From a checkpoint of a small contrastive audio-text model.
Data: trained on read English sentences (LibriTTS-R), 15625 training examples, 147.5 epochs.
Rows from block 3 of the audio encoder of a small contrastive audio-text model, named by matrix and row number. Rows with one number belong to one channel. Each number is 128 + 24 x the weight over its row's rms, rounded and kept within 0 to 255. All counts start at 0. Numbers have three digits each. After the name is the row's rms in percent of the matrix's.
After each channel's rows are labels from the 100 clips, of 14848, where the channel reaches its highest value: "top examples" is what is common among them. Only what is clearly more common there than usual is listed. The data: read English sentences (LibriTTS-R). In brackets: how many of the 100.
# convs1: first pointwise conv (encoder.blocks.3.convs.1.weight, 160x160x1), inputs 108-159
# convs3: second pointwise conv (encoder.blocks.3.convs.3.weight, 160x160x1, transposed), outputs 108-159

convs1.74 110:117082119106147110087141099110116152122162142129238162096125122158159135109139112137113127105122088144121128117137112147134174091140122151122166144161085121
convs3.74 113:117120134113143092146099142143142107123139115155113149174065159132110147137134132112087172134109130162114110110090116123145147083118136127147120163114131107
top examples: the word "was" (44)

convs1.19 116:102148151086136122180133103113102153113076163161110115129145149134130148097146114130118104135103142085110126099120119133114146121101120105120112074136134113
convs3.19 109:152121123174145102146117130124127149128116140207141145134147138104108165142126117120116167149108151127135110116117141168132137174129120142160159092129125088
top examples: the word "you" (38)

convs1.20 152:135125130129138130137120119132109138112121095116148144130125109130129095144124126135116144099139118119151178120112127122125138120117119097135140196155156124
convs3.20 108:119129127107118100112109110124118143118112122072131144156160139150132085129112150152123148136133135113137123117136162126099136161122152111136081100120130143
top examples: the word "he" (83)

convs1.13 102:143136121161102108124165111112161177140139141185107143112095119188103154169112126107119096136127135126119104106128093126162167123126129160105130148118150131
convs3.13 095:124129150128119141124116139145132166118159111176151127138110185129116132134116155107143152125124152109124112126144119095122157094151151136145091112087150123
top examples: the word "she" (29)

convs1.14 098:092080166160127122150099120142134105122115166135156111153109123127148139127122112130139142115129139146115119157122103137121136135102135139125131106142137120
convs3.14 090:120125134118127092124131148143127151121121121082056090075151126087135103128132131107148108126129142137124137147133087147146159120135131118115131118114137123
top examples: the word "i" (45)

convs1.96 112:067138145113123123172175112132113141149118122152113121109131168191141128145138116132135121145080148134155145117129123107147155120134180131117121140123126122
convs3.96 102:134125142105167122123139126120113121105130128121095116122131128064116096099139106167123110166124125124133079137159115112139127162129158109073089110176116064
top examples: the word "said" (26)

convs1.34 106:111121115076139139140158131114130086110155148125153137132091115114158136106127148121148118112154113143139136093127181119143105179140129134120138168127150115
convs3.34 100:136120123093114137107133127122125109117149151141160138104151075183126111162139094138132128123142135120133138107137087146105158149143115098143097118119130143
top examples: the word "i" (50)

convs1.113 129:140093142136101125126191147129093133124122185068157130108106093137113161132138122099101107154149110134144145160099084140116124121076135097121110177132156137
convs3.113 110:132132139182107147122091136134119111126119133139168117127129101099144130158140120127145148170131132135132105122116126124137131105109127145113091101134106122
top examples: the word "said" (26)

convs1.121 068:154127169096111134107091132114134120131109145119167132146111148106127118134149089144097154063133142139155130107118146152124109094117131150145097124138110091
convs3.121 073:121123142139109126148126147133132126117055088125139138176144111103108133136131136136069128108128082130138129113107143146122111137113099119071127075111132134
top examples: voice: male (74)

convs1.52 128:108110102182125095108122096117196172138152135130215106147128128155138128123118144147103139138140156126075133123091125116153113127154135149125134133127130124
convs3.52 114:121144112123097138111141114130122152142144117192058148145176070127121191100121128119151095130124097142147098119123146135131133150134141119147126130092131168
top examples: the word "he" (50)

convs1.155 078:145145133188129121157134093130129111124146115091127147136188167095117159098126126106138149131131095119112148146145175140159139141164127113110105150123122159
convs3.155 074:105136119136118140122190118113137114147125092056135124142153114156096100137146139144132147161123150131096177133133108103130127128132140148106160097091136145
top examples: the word "she" (92); voice: female (84); the word "her" (25)

convs1.24 083:153130078175142134125136124146127114140155137144118126129086101122129160143090115156154129152143173126031124139130084141112132138089121155125118178121100103
convs3.24 086:129121145085123130132099132146100095148129164156104131152181164075144145149100145072109146143117100150207155140129104136161180083135116118170110127142131138
top examples: the word "she" (61); the word "said" (29)

convs1.151 109:084122126147123135128156108123113131109127119137148143162180096129115122161086107132132133130092118148149121161143148103127120090136128111148096132126122143
convs3.151 097:135112130141142121127156142140091130156115131178151144099134123169126115116122087119108133102137146143218130135171106154132122093140132086130125142099117141
top examples: the word "was" (39); the word "his" (26)

convs1.135 087:135133121151129140133143121152146142136115161167149147132114142140130134144170117152088122130166128169095121085159158118134138109152102120143118140127138134
convs3.135 101:146131133149148144111136133130123132130117166145113136112106122129122069123134131128170121118116070119124111084115083122072076130157173088131135150154152130
top examples: voice: male (90)

convs1.26 116:117156148081126145120116148168094170127135146088156142131128127126131119154135108145133123118159139095159150149115098117131157133071131120131149071140150099
convs3.26 107:124142114125168151145140142138138144139115132119139124124127119130145102102132101145138148129132151138178137193125102101192170133141136101154114119138143110
top examples: voice: male (75); the word "said" (29)

convs1.37 110:122130085140098160119119093090121086146138126172215112123111092107119118077124112144104154133082126147122138144146153144121116137210126116161145107139112098
convs3.37 104:137118153152154136139187141146146156131159144130097172131109116218118102130121135136107091139125092168142119124134104143093149128127100148107140146137130148
top examples: the word "said" (41)

convs1.100 075:136144195076143131098129123139165107116166150097136166152096073113140095168112095140132111115104106114116144142106133142113098118112139137146122135131128122
convs3.100 090:114118139156150116112145130134136142087100129129135082116112111138135084107091141136154123104118107087145130071159134138138200120149140097102140164149143157
top examples: the word "is" (32)

convs1.66 135:146114136195125145122126129197119111112131115133145130106158167132122120150128164103132150137119139064144118128163117124113095105119147086122122137135135127
convs3.66 124:117128148087144126097137133132120144109159137183097147135122134141096106131133109183109098111132131127141133106102109131145120132115069112145115132168108145
top examples: the word "he" (82)

convs1.86 088:109111134152115139158093164137137141143103141154114116118137078107132151122101126116058159121131125077153120138119113097116158127110124136131118110156136125
convs3.86 093:141122118128069089127145127118138152141131133133139147146134110168062145107116091097145088130137142116120121138149149121142195098129141088096115118132145148
top examples: the word "i" (43)

convs1.142 109:110139127127101145136167157157124127125152125181115089106124117130138142152124116139127136106101142130075151135112112121113127147150121108163108187128100157
convs3.142 105:124111128151094118108140140119129132125194162140115102120143157241083050126125095159066142131135104118150151112099118130132143134141128113123149166119156142
top examples: the word "she" (77); the word "was" (37); the word "her" (30)

convs1.9 065:140161143135124147164113122124143153140092107163132126143150134093124133124178110107105120133088121126119104137114125119140138100090127120107142109172101140
convs3.9 073:114133140122087128134122135116104156140140153089096132112142157092149154129138142150165157136167141139155112155105140175143156088131085132182108107110144155
top examples: the word "i" (44)

convs1.117 103:127140083093102130170153129110093127129119135163133111137120119128112128112096096110146115140126111083123130141117144148095151105147132139119136130117142133
convs3.117 096:116147114133088118162144106096121147141155129085149138156113146114153143159120099064147122148100079114155088153120103149142130127124114169082135108159127158
top examples: the word "was" (36)