config.toml
dataset = "read English sentences (LibriTTS-R)"
n_mels = 64
spec_augment = false
encoder_weight_standardization = false
text_encoder_norm_position = "pre"
text_encoder_parallel_block = false
text_encoder_inner_norm = false
shampoo_beta = 0.999
eps = 1e-08
epochs = 147.5
lr_schedule = "cosine"
final_lr_fraction = 0
adamw_weight_decay_other_params = 0.01
Rows from block 7 of the audio encoder of a small contrastive audio-text model, named by matrix and row number. Rows with one number belong to one channel. Each number is 128 + 32 x the weight over its row's rms, rounded and kept within 0 to 255. All counts start at 0. Numbers have three digits each.
After each channel's rows are labels from the 100 clips, of 14848, where the channel reaches its highest value: "strongest on" is what is common among them. Only what is clearly more common there than usual is listed. The data: read English sentences (LibriTTS-R).
# convs1: first pointwise conv (encoder.blocks.7.convs.1.weight, 192x192x1), inputs 0-95
# convs3: second pointwise conv (encoder.blocks.7.convs.3.weight, 192x192x1, transposed), outputs 0-95

convs1.31:111160144185114071126114072156087092163140155139146156104099150117114068131124169138160185072123095208107115108032159103134135140129136180138093104103119107117076084128201134138111126149159090127086115161131111159142156132140141116148109156124119121131126150080134178110138118141185127108
convs3.31:138138100147136133134157105124129100109136118099107112121104201138097112145100116180115134183096104110140165089127140143147111149136171103111113103120054129079128085128113159110137116071113160088148169105178137120153148122145121126082122096131095085165085168179135137185130095132040133162
strongest on: the word "she"

convs1.118:127149135121078073102111131115165092078133113126167141132102137185181147099044090153115109146133141109117095112091168134155115133103069160118146146081137205092051136098209146125151148093131061093139140073135142114120101128155108109065165155072045142175133119120151137081127071143114121129
convs3.118:179143095160131096097140122145164214173114112121111112152089091082153109133157134078112105133133106193147099165156092062129141115152183138125091144055157121082109202160120143163131109066128116148121131179094153117102132144079121146074095117133129148127140143153102175183131102189139166176
strongest on: the word "she"

convs1.2:097048111132168142154125144092138138146083144111143141060225108146128097140139136134124135114094109181129142126163102153123147098142114150117102130140089150097146150155115119147070145141179145089112116085109131126133178149118117199053127136216119128081059088157140152107107097082123133127
convs3.2:179120138138122139162179127142131103128109202109114099146133144145202139118121129149154157131125195137116115148100130147053110140136165133122091115106116096146105087154107118070136138124137085167142155110125131122203139113161117185093111156180125125153174059118128133166123119113083153144
strongest on: the word "was"

convs1.17:191159131096094110152092142063225107106075115125117095115185130144108112095128218082104136137157123121126140104103133141127079131208133145123187149122150135061165110146126121137108129177079121100093146133143122137113048150140108126115069113113124130075134154144140120131098110140146139122
convs3.17:134180101146137110131135145139063146102067166140136158138119063162097151145144078091146156114128132146165108144146086190105133119100101137145136123144111158160170110126129119103105123072125112125165108090131118111099123120131086127099137114104105073129137095127183114163154134107114144173
strongest on: the word "she"

convs1.64:120106146114107146165091154087166161105074103136071152163151152116144134101110108161118121183125113104162037090157136143131095122163154094132115155069145145157107143208120116122150166118122173087131127104128077120152130038130120096080158132121139132070159122084071127100034115130117147131
convs3.64:162123133130130132134192082129168096161193089112130145198109105152066127104119117059121109082132139138078151127097135168116116139164122151180165132157112120110105107143148173118110139097109121174136152106128153157124152163154179108114135126152139133195038062076064060082009099077088063143
strongest on: the word "she"

convs1.79:120137089091098111145110144143126106131119158168167099134095132183098127106127170105116096140122118124127185090124125164088143132128125151130139122137134136167111130119096119128161134111164129097255154133127135149087110097136167063129139060166135165151138089117073177115124155124091130112
convs3.79:116139043151144140144129122136174030112104152151117159085108106114137149119142107094146097132102210104137138095158119145130130146080123123185133161170185120112197134124112085186129141142150150105205157166103139104094126138118148105149143156138111089094099117164132118090157093101046097055
strongest on: the word "she"

convs1.177:150097104156142072129119077180139163107114096143180126078111086104152176133093134129143071149092090156103126160104101122156122132171152115148117191098119122083080155127150091103176113128116065092147080121092132145115147122112119046121132129151141124138166181102104093148151100157114151155
convs3.177:121141159120151124130131101136114151150100036101106157146132065103070083169147118111117134122145073101145135104144074166086116148075104084114065098131133112148145156140140107137131141137142091095114136122074135132156102118136088092095145074127123128123194143120146106159114085100152123146
strongest on: the word "she"

convs1.128:123123119107105151148120144141097157138145143139112163145138125148091144109118204096118164167132128173125116150093148112069109135161148098134066103206141144146133192131136132077167093120114148164109099114115160162106053208097122166155112080135144119143206150142138094116132172133076148091
convs3.128:104127144105109123139153117121136148103097037144134110129057119128081088139110125186120109093129097101129172088129078159138131108129120159122103122094151183124112175178168173159090139144150171113167168148128170154104118126153146097067121148126158126130122132112121164114087126169152121149
strongest on: the word "she"; the word "said"

convs1.52:125089103187103136140135121154129136081126133202143126103074095107121137146137058000116118141120129098151168161124131175165097142110165126123133104176131145120150135094141093106099139130112157196116147167112169111144136107127145134093111137150144133126121113155095131144060153126134097124
convs3.52:148101125124153120140128111120167154150128171148127148139183152100088177099116090074139133147115088136121083119109079074154080109068157159142129151127162130133077138131197159156073122143144158029126139161095081111056139164090124162125147116161135098084108129178118137137141136148172101130
strongest on: the word "she"

convs1.0:135110111146125165085065121109161215169169125113139116095096124081124146152085126121115133126119139111122125140128167097147084129123103119119124139160106080129101180139073119148037161136059081119098120074111076123142146125133211146161074138167123130166120133096083139106065149149113112108
convs3.0:103099138080104115098136104106100017103074148111118064126095092167180118095102088114119149114134074113102143170120158100083142120100173129128095120165137170146126112108147152063101147128035115111141108083145136125119098134124138169188134123127135176134159133167171161126158246159184147116
strongest on: the word "he"

convs1.174:130093156185147053132121104132102154095118124082166149163157081103124161155093109109186096141140144142127113109120099154190119148139100106134118122106149151184063121094144125130061133139149123127163235089138058181092116147112118135107199098130185093158098077125198160122118173087144102155
convs3.174:088126097127114167156141121107087134175127162106166182117086122122115067153104132140118098142079176084080113180094050180164162140141128171073142108127136136111141109154110163160127194164139191157060123133187213178150115126125150141122153172130154109119152134092151132157134125155098141146
strongest on: the word "i"

convs1.32:101142111138064146082135125158106098185120216089181111117143145092141131162075016151070120135119180106142082121138116127126117133088167136156150143158123134147096093126096110109141108110149121098136125133156105097129148032136137096176114145115091101117135096150134097158087097176114184167
convs3.32:154148124144137127110142125155108101168143235097110074145150181178119133088146133152124170153126124142162138106095168119142105086208133114123130130137090109158126146128118166114116161145127145144088177107159127139136109138154095183151118134091148122133122064092061063147108130098171085063
strongest on: the word "she"; the word "her"

convs1.163:131183103098112113088143123149152100045172076112156157139002111153130152128078060161124114124107126135133165101093159175114097158118116135120128114106133168109105113170174124098121112133141115101070197154116091142150110235075117116116130109155137124126110129128172207127152134108179113125
convs3.163:149098128119124088115179116133152114102116132109153191100099077107141110181115149181070130167133132120126116140107127102117119149115068118109083089110155076106128122132129086131091145157121090165124117141114124140090111114104170073178119098153120134150131115112073163143125069190117161092
strongest on: the word "she"

convs1.77:078121127129161094166139082151138137156131184077157131145039152143065109165148187155136106191155146173107111134101140119114100134111110133170119134098149094066129141061093136118110179126145185113154116195120100120122110169152164150129101140136144147122130138100187161126137106178131109110
convs3.77:071107132144107157122109075130071130230168167097097147108088178048123156146147157140145159163129163145164167163137164152133111118104173148090102104135118085122121145096111121098147115118179127180101095112211156140090160111123137064097118149130121137094140140160151139147162181115132145211
strongest on: the word "she"

convs1.46:145111149120022158136158118087134110140147255198118118184155128077139162135136165096128078155078121124135128119118142120128133140129155122178119124163145109116115173133149126141137124149111120171021140127125195111189085150144128154130094136160093133179110132127061154158135129139156137183
convs3.46:143131102145147140176122194139156110149123095108197167089117163097069092096131211166147155153162130180117155092146106086112100111169143121100102141195136085156138133069096127131160121060143098182104139103143115098128157121157162168152117128141133163111100126137105152156131113132131151102
strongest on: the word "he"; the word "you"; the word "said"

convs1.112:112132150122117147096122142120062160125137112117105159119105146080096125180097072048147164151157107043118154138146123126144164065124152148087129110150158110133090126116160109125194117103115103147116125170162089102089206110107109139092158168131116136107102095149151134117086191099134091121
convs3.112:132148091168161138139160187129150201155170117166124116109114108119140138182083066232128094144167151133148145126101127113128175138114097111220158148119103171132131135115144157158116106109155151173155121158076113143173097134108112120149139110171136202134150113177133145118139166094148137150
strongest on: the word "i"

convs1.182:075100130108145122165137164150156125128134168143154135137051131151067099170154127088102078119089113146077138132134159145092095125124122148130113131199185157142111106114131161121115109129183075210137137181163140124112159122122216137089081159117131123159096115141130105149155185101115129138
convs3.182:114079102065091147121091102089103093068132204096078125164133168138079126122113176174135125106096074110048099125149110149110173145134117151183086109146143114126095112120094089107111120121215134156170134150171132124139090095130132133129123126104135125126085115100079065114127093045090090096
strongest on: the word "she"

convs1.125:082133124118098154141143146128183156163166142090101150108173127145100111088135175143143168118179113179141113110115164185124140102145112161140097125060149116125134143107057125131121103125113116167120126094116151146173119062105172151114089103177147135121051154093165155135144242071131047153
convs3.125:148143156155125158144122175130092188193178115089128164123087128118184136150136158186113124166119111095136105179144152154093155113105132075126134122203116127129114083085164139116089154113125112113115117100128067147204116145108153143138048157107182167103204105070028129097146144126100153114
strongest on: the word "she"

convs1.27:093113102134063082056098079134110083143155154071125140141114137127099094135145134105075155098100081154100125110137120112136142132140059126116132144126139135077037131074118117139130097149099117146076090105107096160113144112114192101131099090212086129152127177104109099111152114128130107096
convs3.27:133112159152128112120114133145126181080108116140144173171112051133091129087152125125141120066144161114090087134116108142124149062120174162102136118127140195138216129142129097167138144100141074089136112190114093112103144107178207091112096130148115145156183136146142130053121161110165130106
strongest on: the word "he"

convs1.104:089155139144128144204113130127120126157125165145140105091076137098142129116140146121133102118145136172133079149103115081154099115134139163104141116216129071129189126172107100171046214108122129105123133163156151203140136246165111092104202167123113134090138107154110158081127104164124129123
convs3.104:115122144166123112088142093092162135132155106186140154148138200147212155117113145141174147169112208144119142116091191174109137100134166125154124154001159142086085082125097159147117110150157171204179160157120136111084137137133143155156149151162105095120116164134119181094108109084104136159
strongest on: the word "he"

convs1.98:148090135121115132149112124140100124078128110143133138102060131116127078153163255093140104132132120118106108136134109155133090136139081163125128116126110152102100084136081096119134124123152057171123151143116144142130160131105124069109203175101094134090134123144084176176106133111141114072
convs3.98:171112118128121103126111160143147163061147153151125149099142086156165108164121137161145148156086114112127175153152111115123143132142129127135118121153138179093169131104078116085138128159165151188111123167136137128124112122111128114119116128121123124126163135154084132130094139146131130189
strongest on: the word "she"

convs1.43:147132140142151121083133108137094129109093185123122094152061131114141162136112040094130104081097202103123103146129136107135134119125145129135114084228160140108138188184161130131081160120186140160116114101116131120134087127135068135090194086145141120094132115164157090092142142092133153146
convs3.43:106134133156112089128098129123083140175167173154174162170184085162140115116126082087129129085126066115133131125146177150143142137129157164107134144077149154137175180164188143107104142135111154100124125092097132127103096095108059095055126124121123084096188134144126123120166112185131122129
strongest on: the word "she"

convs1.23:125073129148090079129124106099192120121115129143158157137160030120176115118074139102086103129154161088137136118116122119197129155096156163107128108171134164113043154123120119102023115162130154195061134142131144111187135100138153096090161104142076138075096150142139181146141128104151126104
convs3.23:171084135144106131106119068134097136141113169145149132194120108167113115186152133144073163122093132129131128137142134129136158100120123132105170120157095174172126109119088138057162138151098142162082135148132135112109119127128100164114157121131135128141110115071134170174080104172100130144
strongest on: the word "was"

convs1.62:132124129091164136149171148151144084189100121141093105106219118163087123074121095144130149086123145119128188126136148147081133142157077148110153079164110120075136181084144124116153142143148122165090127098125130140171182046119134097119131090121146159094170172169119122118124120163147139183
convs3.62:131138167119136173149148172145153179120080159142141160112174150149111111114147111113115115124096086121092121111123155145121121146187114161121172124156042076086111103078110088100108135172083159078078090122160181157098112138108128142171108157117134172119126113065083074146094114072116087157
strongest on: the word "she"

convs1.53:094152150105116172155135143143152086116131223123144158132074151141072111152114046193115175119060129135115123122105120146117049090126052116089101143142128175127081107115136101123138151201156114040073145111103147136205112058086106084103069107127075139102189122168129087138128157186154100149
convs3.53:095139099130129084118129104120133118116097148110076109125085104206102105055079143156127109127170179141167099141190137141125146199191141124143112170179135129169178140137196127146127156111150074125134119156070205161174136135140122148123089111093151147101176168170139146209122108054182146121
strongest on: the word "was"

convs1.165:134156133160095086126131129130162148122124166102110140116000110124117147145148133117145158107133104147157121110107096130113141097115106121142122133104074138151091209125115143104162136097151099139112114151137118144097097195166137073158173121156120130105156149133166075071122143141175092090
convs3.165:160141111113115130116142130113156129146144064099095110151020157131072103106131132080133050107078160136130171099174103124124124119106054134160134119100093087123116099140101094102137136130176115118112127169139116126096105113130078126160136127129145160133182135098121123142155146103119131136
strongest on: the word "she"