A small contrastive audio-text model, trained from scratch.
Model: encoder arch quartznet, encoder norm groupnorm, encoder activation mish, encoder depths [2, 2, 4, 2], text encoder norm layernorm.
Rows from block 2 of the audio encoder of a small contrastive audio-text model, named by matrix and row number. Rows with one number belong to one channel. Each number is 128 + 24 x the weight over its row's rms, rounded and kept within 0 to 255. All counts start at 0. Numbers have three digits each.
After each channel's rows are labels from the 100 clips, of 14848, where the channel reaches its highest value: "top examples" is what is common among them. Only what is clearly more common there than usual is listed. The data: read English sentences (LibriTTS-R). In brackets: how many of the 100.
# convs1: first pointwise conv (encoder.blocks.2.convs.1.weight, 160x128x1), inputs 0-127
# convs3: second pointwise conv (encoder.blocks.2.convs.3.weight, 160x160x1, transposed), outputs 0-159

convs1.99:142135114147141138178110091126130140083168128118124134126131119133089112109147123096100155123146189148129108123122143095111130146114120094154101107112141077118118113118150134162153123121142094098153119063165131135169157122059135113098118111130127117128113116122123152092109144127122076071132100120080113116128129111192109145112106142120118111153096129087119133108124146164112154144145
convs3.99:095114133136132090140122095127138180130165170134135175144164128137096186130127113136068163118134141110117120178128126081149144144044100143133120100149151134098132121140111170103131114107072099105158120156127141130118119143127120123112108125145162120122111144105117138078080108158100094155131102128107116130127107090145117143118135135127119138134153125127150137129148121170173112159056103126143109125133122110100128139124122122119117126109134093122180155109140123143182108106118135
top examples: the word "was" (61)

convs1.69:149122118120133118098120151130090112116142119109105136140155113097127100124126127134132074116175096124123124125121126124107149122152140174107089145126173164145139147133113101088096112059105138129091126150116168126093126168140117112138125086193133120135140123131109139142115133126111145143086106131111142142220119130146121139140142149119157103113154130130066163145178112101132155122120
convs3.69:141107122199111119101101067102112138153067130205135074099083119083098093115119152142171115141135120103158145130141077146107146134151139116120100173115192147166145170160144143126161153138115141127126126115136132124129128108133099124110091126103117120126124111134120122140119116130097119127138169110120130128137128127125130152137133112065120120106100119118106135126132138095155156120144117153134148107139122124072127106116141128074117130079123132139125140181104120135124169116122133
top examples: voice: male (74)

convs1.119:136120111131129106255161119133117134165123124157153147150120138053112169125127119124129144108110138137136118127137148132147146108144125142134129090144144156141129090157143131064155130088129140130123137125118123104155097147138138120109112175159135123117142117138134088128140114181127110168109108147130133130123128119132154171135135105110121107152151105135112187111142132101126162110138
convs3.119:106145142105122125111144086141163083118125117176144130124144165122119154156141184124130141143116143164126122096141137151119121128099162141142116107168087169147104127094104076146126166096171154128129130122157136179136127166119096126125112122142127138139150147157141110129151134151152166191149157178137125129127135093130097119129129124092113103172102109130153135137101111078092106142189076149131120113138113119144158128127085134138094114120112116109126164129111131096070123111128131
top examples: voice: male (74); the word "is" (31)

convs1.110:128112142132111126031094110123132116102123116156132140128142130151143127136120118130132137088129160095109091121114144123129138160148156154129197083127192128126099123099129132116083125162125111118149105145160131153137093112121156140127107119107119137149123138137131144124102147135097130130121117114144112135147132115138165155135126140114039111126132138163110078153070138089146148164132
convs3.110:148118129140142128110128145114141121142150106128129142117102153154166127140142203135139155173046175129127140130140109181101091118155118116138127142147150124112094120099112091150125154176108128135128117158134145189144123139136205135131136138135119127129129176145171154146177117084124194159131138134125128134137131094128153136129132125179140161123177131117116131132139132148042151137142146148125135121138118127113154133124139126133127120161114110128134105159128130141110102128115155
top examples: the word "was" (44)

convs1.80:123153135136132161195136102114128116133102127121102121152133075133131140098169118121120137132142134132100161156138135082095139145113139110134138118139148151135137114170129097187132102173132100135138144134087093095152103142142118158207104111168140111133138128120143106103130137133145105149163117148129115147107128198132136168094139168121124177113176164115126122126130098116156129125117
convs3.80:136142115111132119162109136131124130175165091108066105129086119121115148106106126087138105097154182169128120073123173139201152139148107179175105118079133058126119130111140146135107122103166167158141144099116184124102118136133117131146136133154126115116115163104127146107122128108135106135106146156140085137134134119117133107156130104146111112136151110135129150120072140085150136120158133112129128131118143107133123159145144118142155140151111089125125131169125153173142149140140150
top examples: the word "she" (31)

convs1.152:133144100156167134151076103128144129171183138141143140126107142106112164107163140121114124090098119119134124122147116105101133159116106124139117109115159086128125124141133180101115138126118106127191114108202143119138149197131135181092133163142123108129136139138128157102146128094114103188093117127128119132125122113097108140167099140104152112101086129113121156136124136132106144152150
convs3.152:105130128143142109116119151126149120111091119131114093112082145153154166137125107138156134101126096096112072136106087102107102148148155147123094129066108127121118107110112106142121115141142118146117151159110131135133118130126119143166130122118128128128128114137207116129158129157101100097125161138127138132132136158123140125128129136134140125158150125127158117126110129137163142150120155105123142131127092116092164109134097109154178045171166118129208084139110119191112149178115140
top examples: voice: male (77)

convs1.8:124129133154127117148126118144138145127097131155071066139125107114125081123095122157134152108140077158119122135116149158141069125124122180142133112129130135128160111127133141116154138113086159112152129183149135158160118131166137097142161112139148129109111151149135154118133120107140149103115112163138144131111153134149160155107105161122145130073144116164129122132168138092166105113046
convs3.8:127133134162095136148105128115134138129095137166071175141133107159128151127129145133117089133110105119153153158128147133124176092108122131111109122070118130134045115121094113160126066070123137120124118117157096102131126114131095123148109139066149129116147130159097157095092093152131170143137102171135134122132120124113132106139137129176143098099083129153130119136165142123158150097084108106122130129133126115131156120142136137102111094123116150175119131090117126140112092130120165
top examples: voice: male (73)

convs1.121:089142118090143128071081110121103141130102140144129155151139097163100168109114145122137166143120046117101146102136157132128126129163116160112124146137103098168121159148136137159145121190110138136130111082148123118143091111146097114128135127118143123125134116125125133156149129097143139167127071145128128122164116107142132127126154089128137115199159117193152123132111126123109147120131
convs3.121:102139150129145151126133093145115154139105087104125147156106144108105176123114077135155170125118144128141146134131111127104208128121156113118120114136073141121116146135112165137113148134116129141125125171154179106140131166120138147138146131152147138137137127181136121135145128090072110164120131138114159140121145095136140130133130125148152139140132128125110132153157126239115133145106087072137118120131101140126160113127161143173091120123171119122125166105128125089119120119148089
top examples: the word "she" (35)

convs1.126:133135133090140120017118141140148124124121136146126126102104128143123087115128129106126177134123215120115133154161123132140111141151116091104157108130160103133124122139117109074103117097161107121121076128159146153109109157090124128112132101099116140119124105123120159149124143118126121119146119101118130145180121118084101124163118120137119151090092142128149096142121109127126152120176
convs3.126:125137122153125117132120127130113127117140102058132142118143100137160119126128190141074092164082112120144129138139139132141168138155118149122128120128130095124056099126170081111147154164122154161101156143117145169143118113128167119165135122150105139130132145183144105107131163177115190168116125144130112115128115061118122141127113130191152116167140135138146135109131116106108131131137099118142156121118128127146119135145129144123095106125127101132121086071151108167123159148127132
top examples: voice: male (80); the word "was" (40); the word "his" (25)

convs1.64:155154121084142141126101138139136111098178170125092105045120103139146121113128126114128123146132100141131133137141112099136135170177125142111143191120129172118132130120107121114146113080193093105127134119138116129147073158137090155111106162169113140148168142116108112148127119164140146120126115132142107142142100109067116145109156115132151124120135092126141140106137159099114141120155
convs3.64:099144148072098091117127119148135121122133098121128107125109168142148143114111146120123150082092116108125132109127102169132115134132137140137124166082102202168155165094100144125129110092129121124150137134128124087134137116134125117118139135156149139135146083132187133124163155141080117105130134115127131135140147193141133103129146126156125117143152130135144136097130127155166133125093116077110146120117168116118139107111139124152184139115178151115153124207139113136160124188104138
top examples: text has "she" (25)